{"image_size": 32, "translate": 0.12, "norm": "layernorm", "qk_norm": true, "patch_size": [4, 4], "projector_hidden_layers": 2, "optimizer": "adamw", "beta1": 0.9}
Rows from block 2 of a small self-supervised image encoder, named by matrix and row number. Rows with one number belong to one neuron. Each number is 128 + 24 x the weight over its row's rms, rounded and kept within 0 to 255. All counts start at 0. Numbers have three digits each. After the name is the row's rms in percent of the matrix's.
Before each neuron's rows are labels from the 100 images, of 14976, where the neuron reaches its largest size: "patch colour" is the nearest of a few named colours to the mean colour under the peak. Only what is clearly more common there than usual is listed. The data: capsule endoscopy frames (Kvasir-Capsule).
# gate: MLP gate (model.blocks.2.mlp.gate.weight, 672x256), inputs 172-255
# fc1: MLP up (model.blocks.2.mlp.fc1.weight, 672x256), inputs 172-255
# fc2: MLP down (model.blocks.2.mlp.fc2.weight, 256x672, transposed), outputs 172-255

patch colour: pink
gate.160 108:209096095133127084118189088143107131104141122083155118105154128114135118083127118097119125123093115121141137169134137097106167171103097130140115144113086112129106104155102111108119142156152171165139105158164153137125111133127137171147098120107099138132
fc1.160 106:118151144146105134173117181140105081119136132163133125164106144138135136137112118149140118117153108134111153069180138143156093144142130106116165142133152135117125122138172111153116114097115099083111118087113091159148150124140122154103141143122153125077
fc2.160 101:074096115146116134096148125139099126119139118121102164043104164099075112160108145155146109145100109128126118124180152128102105137096129134127084135131119146165144145154119140124095125107176116143138133138115116153146177111140072122124128092083134139083

patch colour: black
gate.224 111:102133148110147126175095131136105148109158106146083156104135144144180080156128124094123097106147093118111142087106167135094128106166133125110127126137123116181123099117162153101129139113178108096103123120111151149141120141158113122122109117135143090132
fc1.224 094:143132160151112128158133110120104137131186140126117132138134152124148094135118138127134134114136094121142116128130143130156119093111096134124070132104150127130098102129122103119166093168112121118058164109130100161116088088174105159112138119119140150142
fc2.224 103:099115069128122151128117144148145137173134133156128150104074126158135169134145094157112103148130117113138104127108132174145148149164130093139151140164143139105153119089116107158112115181119113145145119075168140160134132141105114121121100159142118127136

patch colour: orange
gate.8 109:115209109112141151169112115093120107105148078130131106161099167139166172118140123162146144171123146110128104088133114141130143168138132089167157061141140140149119111101118121110115106100139091130127152127111081155103133111171066106131126124109138105106
fc1.8 108:080163115100116149158117136098112122110143116124144134160098169125134125159106115166139133094146151143127099151152102133107149117123138058146136088177122144143099115109146129142149094130121097114105127099133109149133118121151094102173150147119138124147
fc2.8 103:086143085108116148132150111145119139130150124113138064152100126128133147155130129154122108128167141120148151118108153157160109139109129141154173126175123079084060164118146095144129131110099105100114083140160111142123076116135197097121137102154129144111

patch colour: orange
gate.273 094:158137168137126115122106099145117138114110120115141137130138112140154113129141111101106111137135103131141120189140124129122135106127147155158059094111133144110165114124077152144143170114139120157076102180138156131113120115119129150124083125167128101127
fc1.273 097:112153165166124152111102152141144167144129117182194128148127094146110158084129121138101139122123088117091093153133133148159131114110191080162169153119124142125116093083162145138136108082105128143122130132115109153110105129133101125134092152125138077096
fc2.273 095:088108113138090153118114136147111149075122126131125148119144129094155123144100092107134130137146147125158154172111115091143135093097082120142138101134154116145122155093140105116115131118156131107071127166100150177127205134110133138115185145156129138150

patch colour: orange
gate.143 107:161135114116171108123162087146161146134153136107139135151133123123132148117110125092131061103119117120132139110135118128131142126144152161125132134159111105150111129147126145155069172112149143132110125146071106118128116124139125084143154149087139108139
fc1.143 125:135139134114093129149140187138095109126168117143151105100154131135077080132138115153148167141144118105128115130117154120088129143120086104089147144117140122110119131130144136161192082110128110125156101117137110108106112131113153191122107119123148165149
fc2.143 132:088127082109120119140102132129154097144121167135103146140172133123125115144148050145139122152093139123130107115115114078141137148123110141109140125113141162138142087129121134126070145122122146114030104167168131143177135094125113134134118149160139105176

patch colour: pink
gate.448 100:190123123160107120121100162162121113154133109151143098095114128125126131091075096133114117152078105110125121104117081126136127124135126077089120099153108092120159118121122161146127165131163146100139115144146166140082138069088121132124152056153134169127
fc1.448 098:101159112118154132142129148105152178125169119127142125127118136147130108117134138128185087160136114114146104114120099120136123129096162143122127166110112109108117147085124094156108099112128117149099098144098098144139116204146124162122141186120117101128
fc2.448 111:082134121104185144114076123134151107100152141098107123079132104123126136136109091071143112128118129127141148109106102124110132151104153100161126122134137117147152128078107160127115134162128114149115151143139110118137129091129111121110133101184134116120

patch colour: pink
gate.185 081:140155109114089127177146136107111138123141101134117149125127133114154130152122074108133089117083128143171092133113124185097156135179145092142157116127161135108160161153127128142107095171174144108096084124129155147188160122151130117105164111131112183122
fc1.185 086:091107158173173146112124110109105139120090119104166127139154101131112141078142136165166124129151097135150125147141154092174112104111136141134117096139124102134100154118081104149135089115137113133148109099125118094082076137152168171193079124126139069105
fc2.185 085:139150104156168119134109078145164140112107097116102097109133100119108137128110151147172144106126113146140127132145110123127163138128141130117123148114146112160160142151111124123099099154142080166121103143169138134109165114125140136123161118111115132102

patch colour: orange
gate.74 098:124124132131085135118101132102122086118122106155105122126123157115143169130096181163127117150161127144141124130134135078149131132079133102154154129130134140143127116113135123126102091131154126130146153112108124099093127157170145145112151131138093128100
fc1.74 104:129125111156111143128134169146155142147148120189142127124113137160099153125111119123125156089118148137119135123171150114148118141084142073138171135105134158153095130107153136119102093099146141142161158137089096122170105124126147090140151126088130093133
fc2.74 101:123142109157156134087131131114135136204114160104083105131129088185137106130124153144155117117107156111157137101147121168148131174131121152125153100129106118118115173134179099158160123132115109108089123126136099146135089113137091139135096115107143130115

patch colour: grey
gate.428 092:134154186131137203135131117120125104109101126113124128174157083145159149117131135126153108148170096137121139118117074129165180136117108150127125116138085130137124124159117113121123126130125121157120150169103111140082096147121112130163070114151115073145
fc1.428 099:099104138128142084165112137138162115142126128090194125146120123182131104131134124143141141106144139105136152124190161160097098144144136114138074118120174125113126105146150094110086108147141081190120123137124111115171100124138171110138134120148133093131
fc2.428 104:127136133150163058120158121119123134115121136142105179104098135123111129160152137136111149122151128131113153083170140104165115148115123166138108149122092085127123143117153100120093133083123095171129127143122143110138155098152100126119116117140124080090

patch colour: pink
gate.356 097:176127091118130111128159123123118153110139092100129079075151122120137128131130125112084136110107148140124119154118117109128121141148133117127168121121101099132108105129100151107152148126180131164141115131133166136112123120130111126138112125117095106130
fc1.356 097:118128082148165126128155121127113182137111116123179100152150112145116117116125137121105140110118156152125120155099118099115120162105123098120139108118102098147122151109107126110163129159152147163142123130131144140111132112127143143133102131092089119147
fc2.356 096:112113120136116155138129120149129109144136155124175152152180121125133118141095118087112133115157097160185153094130092095145118092089112102111163115156090093117129129099147112136162171147112131157143096146147141138102134187131165140129136103105130120097

patch colour: black
gate.261 090:133110137112106109136136118142153132151112121158137102158135110127149132134148097152119119137103136138132103122150123122132119114121134125085092176118104115113151144148116082122137166154126177124133143117112116134128093174105193135123094139074113111133
fc1.261 103:098160134112184132134106154101091098128130116138100136159134146133121130128145135126143088163190156115137140122130114142145157156122110122156159051118126146109144163163122117135098109101122070097164133159112137124125146103121136126129127156127120158175
fc2.261 109:109118085128134154083149126140148136152138127139114103088087152130112124150133118151144116138060113169148119122120108142107133139140082073153134190100145123108133145142124135151166105145140143155127151065187119130120139136140086086091077127106151096096

patch colour: grey
gate.53 119:111128176166158133112093143125164103139148121137135153128146090109127105105074151103164116100139045134163195105115109126155130142111134093135130150135137184135102083141142110126101115156126143091117147128151135147097088117121139128131161122112114143124
fc1.53 118:158121097107119137115141138118095122141143134104088137145151143133126134127199099139086127138092223108120103135145174154062124108171137136107145128104107104111152145158131123130165134112098111106111100151090104123158147137101125117092063139151129083122
fc2.53 103:116141109169133092129139145111151102134150123124122148060128136122134107134108110149134141124165137121172131118122119153145151177120140121125103170095131087139121176112128106102103117166165097161159112140163099120124141108123124145117126104120087116073

patch colour: orange
gate.66 092:089119177106121132163107120127144126098145115147112146117135125113135118099122108095110109173103082124110101118093106108136146094108161173146173129107100111136143136149138109139089154122115158195164197135132146129118125122096132102121134130101128176113
fc1.66 098:127151165137097097108115123137151187098124118147092150142140101124153140134147134086117107158136109113129142130122158176113130155165140164163124122107139132126134120137156162150141142138133138194137149101126123109162105115115150151093109080165159134143
fc2.66 099:110125125103179104153128121115105142082111125082141188104140125139126133086121085146102111137140139115132115129115092143132113136155141110126100138168138127132138151134136134145121094103129153181125126106104142116136133096137127105148142151107107159185

patch colour: black
gate.87 088:138120123115136128141131132153159125127105089143122138082129130147135126136133119134117093138109112139138121105120113092139166110109095106153099136121096124177121058094116122123142122149098133117171188141176185139131115161158130106134121136113072159050
fc1.87 093:107132098139127132153141116155111133134157124125126115196121105108145148118130114123121186099111120116146124133098139145101084197147136148129128114135138134129132149157131121099122153129144131110098099128119088149118140113110079156084137123141176126199
fc2.87 099:096138157141112142126107120172159139146158115111121097156125147133102156103117123119129103119173129145154141174101136150101125112136092092121102147203121120197156150145134127117152145191153132121091149125147120127108115126132078130126091090145138102075

patch colour: black
gate.645 099:126127135102157145122132162131138115107165101135101128113143133129172086135150106131124105109126104114140167092129107125103139122142143130084117157120139134125159103177132111116135160122114140088158165145129148160110121176106128129092112139118144091125
fc1.645 098:112141128115087133086160138128101079142112156158156142120149158127114102160128158125131124115120136134134134159129129136124120141154133108106205147128117113153100127090149129113161149145131142104116129126101123105132133073094171164126104098143097146137
fc2.645 105:142110130170080129126137138157151142099154118130100080100154149091134145129139132102117112124076122145120091115151137146123123088140074131122147133082139115138138095092119138131124127138132107152129143117125141152071075159091123155119139152109126142116

patch colour: black
gate.415 090:112123131129177149153169109131119131090151088124080135093120142113127152130158127137137118108140132111140113080145156094134126120135086144120182114163117109133092123124141105135069110089214095092137153141120126082104142131133114119165121109117148106120
fc1.415 099:084103151134183131157162089137118125105101104119129138184112107146109165104127108163128129135148129133148138062154151127125123129119080156127096084154124100114100143122127115152114082111093101201131183111127106149117130155143114141145117151119140119142
fc2.415 096:117108052146106115143143101125135147134104130141170155134184123187153130162144140089132117131094157140164165104119119125155148118073136097135175121141154130099143133132132104130120128136073125100140153123138121133113183163140101130153120145102110114122

patch colour: grey
gate.276 108:111123093093105107151160094096109110146131129143117099124124152110152132146126123123153131149097137137147104146116132122112146135110095171134132115112139098132134162109117118111125109166149179161167132101136122133146167118140128173114175102075088182122
fc1.276 108:134126102123113059127177127146123135129154119145097170110153118140143130153144146090118132130077166097123070115107153150065111101155142147101154174142104098115140118133135123144168124108114168110120119058107113138170170119125118131113137127125147137104
fc2.276 101:169135151133132129108108108112167154090133131152115104075129141115120128080110113138112137123130121093142096131130101126138111105112111161128171148171155124122155184129097164146110139115129114127175123155127170134157157113152123127113175107114127203157

patch colour: grey
gate.529 085:066125088101145127147121101144119144140137100156155151140100146145105163152139136116093140124171105116085166077143073138163130139127094124160116109148103126146147106124160124098143162133127073129100137131185126133144100133117110137162163148122131157144
fc1.529 082:136117146094123111137142094163134147155137120133150141167117146175162135083129140103117107104123114134079181102098146109158128185119097137111113168170112140129156140093159126131143161109096128109096098179143119118104099105125120133150150121146138156105
fc2.529 090:175118102096111158130111116166116128137157133161112098133136114164105136129162125180149137156110118120110092158145114111084144087136108134120133147140168066122128141145148128144112159123159121132080140128125136089109149122127120120140097168122145115093

patch colour: black
gate.410 097:112111143133113101138130059135160140107123120106156161135080113140136117141151162124146143144165121119116165121122089149111141131086118126141106080130124107113131101103170119128133108122119118127117107136148136131098136148153093164136118122097101124097
fc1.410 097:096156162131094126121087118125156123128132123140149130152073117150138134114083128117094148163143106140114127120098121092130155190103130107162115055143165157133157115101157127141102136086123099129130152167121158141118144165138166124150145101131104134112
fc2.410 101:120145158128160156144193160074103131151103125116124128124069082146146152124134081117082095124125120105052146124143115118124132120156108096141084175135132119135136118128125095124103122105133146142177091137137133151105067118126190139109114136089106131131

patch colour: pink; grey
gate.565 099:122135104104102099128107136137158136150122108181111105090107136131139112163119122069134125156114136147142098156096151125108139132157145106143157151117114115133139139110127148135089127132188168080119122120097141159164191167147146135090188154115093181141
fc1.565 106:138114169157170133139127109154103124140098130087134152147168118120129163097148129168103130118159121131130138115157124090155145094110101158113107120131114144115102101148105148148138152123127091154130109137138130126105074113101134114143053132155161075105
fc2.565 096:109159134109158122145135143114154142132096096128115095033131118158128129103123119140145147132140147129128158122175109111150156176131114104123083130102096123125153144128134135126117116130168104165153129133148116135093114102132127180117155114081130130133

patch colour: grey
gate.123 103:160100126187094130147177117108117106105140109121158136117136113136122147090076130086163133092106119130114098156125110130116170093118092163113135156140100140125083128140193141133108130132150147111113144169121147129163155105122164129152185117156102159162
fc1.123 119:171110112189126135158199116137107093105122116107160112125131116131107141100071123094149147097093132131101086145127120129114157097116090168116152150140108147130096122140180139120105129104123129096104145181110153124157151096126141135145194119154107164166
fc2.123 096:131155163102097115107100133137105115143149118085152141161183106142120156111106141140133077117097137143147134170097101139140129089110109083111137112129136154146146072129105142141143159146097172130124137117092129110100160105121095097121130124134116137164