Rows from block 3, named by matrix and row number. Rows with one number belong to one attention dimension. Each number is 50 + 10 x the weight over its row's rms, rounded and kept within 0 to 99. All counts start at 0. After the name is the row's rms in percent of the matrix's.
# q: attention query (model.blocks.3.attn.q.weight, 256x256), inputs 128-255
# k: attention key (model.blocks.3.attn.k.weight, 256x256), inputs 128-255
q.140 097:37 40 46 60 56 63 38 58 49 45 53 48 49 40 62 64 35 43 42 51 46 57 43 52 40 37 54 46 46 51 32 44 54 49 37 44 52 46 47 63 45 44 43 45 58 56 54 45 29 55 59 39 56 57 51 45 27 52 57 45 39 56 40 46 49 54 79 32 51 36 56 51 56 32 49 67 55 44 43 54 56 46 63 31 58 55 52 30 55 29 25 60 65 55 52 38 48 35 56 38 41 51 51 53 45 48 63 33 38 52 63 43 34 48 62 56 43 36 50 39 55 55 56 62 63 42 56 42
k.140 106:80 50 44 53 43 58 52 41 68 38 55 60 60 58 52 35 53 52 46 55 50 58 43 40 48 46 60 50 50 61 58 71 37 56 43 58 55 58 52 60 41 40 47 53 31 34 42 59 61 50 41 54 50 51 47 47 47 49 56 52 38 48 38 43 28 67 46 53 50 70 38 38 60 55 46 53 52 53 42 53 42 55 62 63 50 61 51 45 50 54 59 58 56 47 51 45 53 29 77 59 60 49 46 58 44 52 78 58 36 53 38 29 60 36 45 63 61 60 48 36 61 46 49 58 50 56 53 66
q.141 077:58 37 41 45 44 61 42 68 78 27 43 61 39 43 61 50 51 41 44 39 49 65 61 49 59 68 51 40 37 59 42 53 51 62 68 59 56 47 62 58 62 38 62 44 50 49 46 45 58 43 52 47 34 45 48 48 44 58 50 63 29 66 63 42 53 66 65 41 43 58 52 50 62 49 57 72 57 48 46 60 37 46 68 48 44 57 57 65 51 57 64 41 38 60 54 35 73 54 67 67 54 53 30 42 52 53 67 53 54 34 35 57 47 56 37 56 55 40 32 54 39 37 44 55 56 46 49 70
k.141 120:37 48 46 45 61 46 49 29 56 51 41 49 40 57 54 47 62 43 47 45 51 37 57 58 55 27 52 40 43 61 48 41 57 49 51 46 70 42 56 52 42 50 48 68 45 49 52 53 43 48 43 41 52 55 51 57 48 35 50 49 41 56 35 46 41 46 54 54 57 51 41 42 57 48 63 39 38 71 76 54 41 46 51 49 54 56 57 48 51 54 57 35 54 51 44 43 54 55 52 38 54 52 55 60 49 61 42 40 50 90 48 44 75 46 66 38 48 77 51 59 59 51 38 68 33 39 57 45
q.142 088:45 69 66 58 41 51 62 42 44 50 65 32 50 48 39 54 57 38 75 50 51 33 63 50 38 48 60 62 61 46 39 52 38 63 46 48 51 56 55 50 33 54 40 55 46 48 65 56 62 58 38 63 60 56 53 54 69 43 47 43 62 40 69 66 43 43 17 45 45 42 69 63 48 61 34 51 45 45 58 46 64 59 45 50 59 32 47 47 48 38 48 49 44 51 55 61 31 47 52 43 30 31 49 48 42 63 38 49 40 53 38 37 49 52 49 42 45 64 60 62 57 58 55 51 40 25 51 50
k.142 093:44 60 45 61 40 48 46 67 40 47 47 53 45 37 35 63 47 56 61 62 53 51 42 54 49 80 47 63 49 38 37 59 54 42 47 52 42 65 51 48 51 61 45 30 52 60 20 43 37 57 38 53 43 54 34 46 61 52 56 49 53 48 69 44 67 49 53 50 63 53 48 73 36 43 59 64 74 44 47 38 67 54 37 53 52 55 33 58 43 46 50 43 39 44 53 46 56 59 43 52 43 52 42 62 62 55 45 60 48 24 59 46 48 56 35 46 48 24 56 45 33 47 52 37 47 43 45 57
q.143 077:48 62 54 51 31 57 61 59 33 71 47 57 60 65 52 52 57 64 62 53 60 62 53 49 53 67 57 65 39 54 47 49 52 51 50 33 31 41 68 45 27 39 55 32 55 55 51 59 43 45 32 51 44 39 54 63 50 53 43 42 41 48 73 47 64 54 31 54 51 48 60 63 46 69 19 44 69 40 50 59 54 54 43 39 50 42 55 71 37 64 58 38 39 73 51 55 40 56 49 37 56 37 35 47 43 53 39 56 53 34 41 30 61 59 49 46 57 46 60 50 52 63 48 44 47 40 49 82
k.143 103:48 49 36 55 48 42 34 35 45 32 63 55 70 40 49 78 51 42 50 58 66 46 46 59 53 58 64 50 42 55 45 44 50 58 51 46 60 39 44 55 45 54 62 45 59 69 42 32 47 52 34 42 38 36 31 44 63 62 51 52 42 48 44 40 69 55 47 49 56 38 42 51 60 46 72 39 65 51 53 43 51 42 36 29 55 67 45 59 39 53 51 43 38 64 36 45 56 67 41 52 49 64 54 63 50 61 64 46 59 58 57 42 51 53 43 45 57 48 48 43 43 49 62 42 40 33 60 55
q.144 098:53 77 66 57 55 47 57 40 37 51 47 36 62 59 43 40 60 59 56 51 44 55 38 49 49 45 45 67 49 50 54 49 48 32 41 44 42 55 46 49 43 55 34 65 45 52 30 53 43 62 53 53 59 60 48 52 44 39 59 35 60 25 42 51 53 30 44 58 67 50 42 43 55 61 39 43 49 45 53 39 57 58 39 65 46 49 48 33 59 44 51 53 55 36 45 52 17 47 59 61 34 45 59 56 48 51 44 45 52 27 62 47 44 43 56 46 57 22 56 48 50 52 59 44 39 62 50 47
k.144 087:41 55 52 50 44 41 46 60 47 64 39 51 59 58 50 52 60 57 60 58 54 77 37 56 51 53 46 63 60 49 58 61 53 52 46 39 30 63 36 46 67 41 58 30 50 49 60 53 55 48 61 60 41 46 59 56 61 67 42 50 53 56 46 61 60 34 29 46 48 38 55 47 50 65 44 39 56 30 40 39 57 47 45 46 39 52 41 44 48 64 55 41 46 46 50 57 43 51 53 55 49 46 30 46 45 52 28 52 63 46 60 53 44 62 36 53 53 27 60 40 51 61 57 22 50 51 48 54
q.145 108:48 74 73 59 52 50 60 35 38 63 48 32 60 47 53 52 66 53 60 52 35 48 52 48 53 47 50 69 57 44 52 47 52 51 38 49 48 75 68 50 30 59 49 68 49 48 30 72 50 58 37 69 69 36 56 44 67 36 53 46 64 32 70 51 44 47 39 51 58 45 44 60 59 57 43 47 50 46 44 42 61 48 45 66 63 32 55 39 59 42 38 55 65 40 56 58 14 50 54 51 35 35 52 60 49 50 43 53 37 44 42 41 38 40 48 43 60 44 60 53 65 48 56 34 40 52 44 59
k.145 106:57 61 53 65 44 62 37 66 41 58 40 51 52 55 45 62 53 50 63 58 54 62 33 49 46 66 44 68 55 52 42 54 46 41 54 42 36 63 42 51 61 57 57 34 45 54 20 37 46 65 49 55 55 49 41 42 54 57 57 42 55 55 69 48 72 36 44 46 66 48 51 63 38 52 50 61 75 31 36 39 66 43 32 62 39 52 39 50 49 52 45 52 45 45 46 52 44 54 49 61 39 46 45 47 51 49 35 52 48 46 58 43 38 55 23 51 44 30 56 41 35 47 59 33 56 59 44 55
q.146 076:52 53 54 49 49 54 48 61 65 67 41 51 53 67 37 58 53 52 48 61 47 35 71 57 35 60 43 52 55 57 50 49 56 49 32 43 35 39 41 44 39 38 61 50 64 51 54 63 53 50 35 40 48 51 65 52 51 40 47 45 33 57 70 61 52 45 46 70 39 37 66 67 34 61 46 60 43 60 59 53 46 54 48 59 66 46 45 65 60 55 53 52 56 72 47 49 51 57 62 51 58 60 34 50 51 51 44 53 42 52 45 41 70 62 53 55 30 70 56 48 46 43 39 54 60 41 30 52
k.146 086:34 54 64 53 48 54 37 50 48 44 55 42 51 52 47 55 46 39 52 48 37 56 51 50 57 59 51 53 54 50 50 53 59 50 55 69 67 65 60 43 13 43 52 64 41 41 59 58 55 20 38 53 56 54 54 50 59 43 44 65 50 60 49 25 25 44 62 54 57 43 37 50 50 48 70 26 44 48 70 46 47 32 41 53 40 39 53 58 38 46 50 34 48 62 47 38 47 69 52 31 44 50 71 53 48 55 44 59 49 45 53 35 47 46 47 61 56 46 55 54 51 43 65 59 70 55 50 44
q.147 112:54 60 56 47 46 50 56 49 42 72 40 50 63 55 27 33 62 66 54 60 36 25 60 68 54 51 48 58 50 56 58 46 65 53 40 42 47 64 55 39 32 50 47 59 38 42 51 59 52 42 28 55 41 36 50 49 66 40 62 48 50 44 52 43 45 39 23 83 46 45 44 57 50 75 39 52 44 57 56 52 53 54 58 57 67 56 39 35 62 58 67 37 43 56 51 56 46 47 74 65 35 52 38 52 45 64 44 51 50 47 47 43 65 48 49 38 43 67 42 54 32 50 53 46 44 40 37 72
k.147 095:42 56 62 57 49 54 44 62 50 38 46 46 46 64 66 44 47 51 75 49 38 49 50 50 44 45 28 59 48 57 51 42 48 44 54 45 49 55 62 45 36 34 59 56 50 47 48 51 60 32 50 50 61 48 45 65 59 48 49 62 61 50 57 50 54 21 45 54 43 42 55 39 54 42 58 31 37 35 63 49 56 41 57 58 42 33 49 52 46 47 46 29 45 54 56 54 43 69 52 35 45 36 56 55 49 44 25 39 68 54 47 38 34 52 39 51 48 53 42 35 49 44 58 54 48 67 40 51
q.148 098:48 35 49 47 49 50 55 53 50 74 49 53 60 51 51 60 48 59 40 55 47 35 63 56 60 45 49 37 61 51 57 42 68 59 38 57 56 63 40 44 55 62 67 50 46 46 59 66 53 44 35 44 45 39 60 33 58 41 49 59 54 62 44 53 36 61 48 68 36 38 59 59 44 51 60 45 36 77 50 57 44 51 56 43 77 50 48 48 52 57 49 53 61 47 56 60 60 53 55 40 55 59 34 47 51 52 46 53 49 64 48 49 60 44 45 48 40 75 48 51 50 46 42 40 60 38 28 48
k.148 091:55 61 68 57 43 65 38 59 53 48 57 43 42 52 53 41 38 45 54 45 34 39 58 38 46 56 41 61 41 54 42 46 42 52 61 52 54 32 54 53 40 51 38 66 49 40 33 50 51 36 41 48 69 49 54 52 44 36 61 48 58 52 65 41 43 51 54 52 52 51 53 47 46 43 45 41 46 44 53 50 56 48 59 72 42 25 63 52 57 36 40 49 57 47 52 47 43 64 44 50 40 42 71 51 45 41 47 46 41 43 30 40 32 44 35 67 46 61 38 49 50 36 54 60 57 72 48 49
q.149 080:61 63 49 45 55 47 51 67 46 66 52 72 50 69 33 48 52 59 53 46 55 48 75 56 53 63 48 51 30 60 39 50 37 44 61 39 39 39 24 60 46 62 55 39 44 62 64 56 52 56 47 34 24 64 49 41 42 40 46 37 43 55 59 50 56 51 55 58 42 45 54 59 49 42 44 55 50 59 51 60 48 57 51 53 40 51 57 50 47 59 60 48 29 65 54 51 53 52 71 42 60 44 51 40 42 59 50 62 55 30 49 41 82 58 26 46 62 58 63 62 43 55 43 42 33 20 54 59
k.149 096:45 65 54 31 42 28 56 49 38 27 48 56 39 38 32 51 42 54 51 54 47 45 41 54 49 57 54 66 46 33 30 46 57 53 37 47 57 45 68 37 41 50 45 58 55 48 53 60 41 39 34 42 39 48 54 55 40 43 54 50 54 51 49 44 52 86 59 58 36 48 45 63 52 59 60 54 33 50 61 48 62 56 47 39 57 39 49 47 51 53 66 26 42 59 47 53 48 58 32 45 41 52 59 59 42 45 54 64 63 30 43 55 56 40 48 38 47 55 53 65 50 40 39 50 43 58 45 55
q.150 090:31 35 38 43 48 43 43 43 39 51 40 69 59 57 52 45 37 64 36 53 53 52 41 58 60 39 46 35 43 51 60 47 55 53 47 39 49 49 43 44 56 56 67 36 50 56 69 60 41 50 36 37 39 35 53 33 51 58 46 55 42 72 33 33 51 50 58 72 47 45 43 50 42 47 54 45 52 56 55 59 42 43 42 42 51 60 44 71 46 78 56 47 52 46 45 62 75 51 37 39 63 66 33 52 54 50 57 56 54 58 65 48 59 56 45 49 48 47 56 28 44 49 46 39 45 53 43 60
k.150 103:61 42 51 45 45 52 44 46 61 41 70 63 55 37 61 46 31 43 48 44 50 38 66 32 48 47 59 38 41 51 59 38 48 59 60 60 67 16 56 46 43 43 48 62 58 53 69 45 63 54 50 48 50 40 52 42 46 52 54 50 42 44 38 58 52 60 52 44 36 59 49 42 59 41 46 45 35 61 49 71 40 52 74 37 46 47 50 51 47 46 42 58 60 65 51 60 53 42 44 56 54 57 69 49 37 42 66 43 54 48 46 54 35 46 63 57 48 74 29 53 56 48 48 71 50 60 54 46
q.151 086:43 65 56 42 44 29 63 66 40 62 62 50 38 52 37 52 55 44 48 44 64 60 58 48 52 59 64 67 39 42 53 54 37 52 60 40 45 46 44 60 36 51 56 40 44 55 58 47 45 45 39 66 51 42 54 51 40 66 14 52 58 49 58 44 65 46 53 50 56 57 41 58 51 55 46 39 65 27 66 41 52 43 42 50 34 37 44 59 45 58 59 58 34 58 52 48 50 66 51 40 48 45 58 43 48 51 49 58 50 40 46 37 54 58 38 54 62 43 70 60 49 72 47 38 43 46 56 47
k.151 086:41 43 30 45 51 35 42 64 48 40 46 67 46 28 45 52 44 53 69 59 74 52 35 54 44 55 51 44 46 52 46 36 55 46 56 47 56 27 62 47 44 53 52 44 45 68 51 24 39 55 36 42 34 41 38 45 54 70 59 53 40 49 47 40 63 66 53 50 49 42 52 48 45 47 64 50 42 50 51 53 50 43 41 34 43 78 54 60 41 55 62 43 45 58 57 51 71 49 44 52 51 73 51 68 43 58 49 48 64 43 62 46 53 66 62 39 49 36 46 51 39 53 57 55 46 48 49 56
q.152 067:34 43 44 41 44 61 41 43 51 55 36 64 54 60 54 42 55 62 49 68 38 52 54 51 44 57 55 49 53 36 61 43 55 52 52 34 35 43 64 55 51 54 54 41 45 53 32 43 33 50 32 53 60 34 47 41 49 55 49 60 55 61 73 34 64 55 67 63 62 55 57 48 57 49 64 55 73 40 47 54 47 47 41 65 46 43 60 51 65 64 48 53 46 45 34 43 61 57 54 63 53 60 35 66 57 48 53 51 52 25 42 43 37 62 50 46 39 35 47 58 42 56 45 49 50 57 57 65
k.152 096:53 30 62 50 65 48 49 41 47 46 42 54 63 49 61 53 39 42 52 65 72 51 61 44 49 28 56 32 40 60 48 24 64 61 79 47 56 36 49 46 34 45 60 66 64 55 63 45 60 47 46 47 54 40 67 48 44 56 61 37 47 52 28 54 44 60 49 41 35 35 51 31 59 49 51 35 46 51 53 62 45 43 58 35 47 56 61 53 53 61 45 40 60 78 37 67 52 53 28 54 54 65 51 31 41 48 47 46 50 69 52 59 36 51 57 56 27 53 40 50 48 54 52 67 58 52 45 58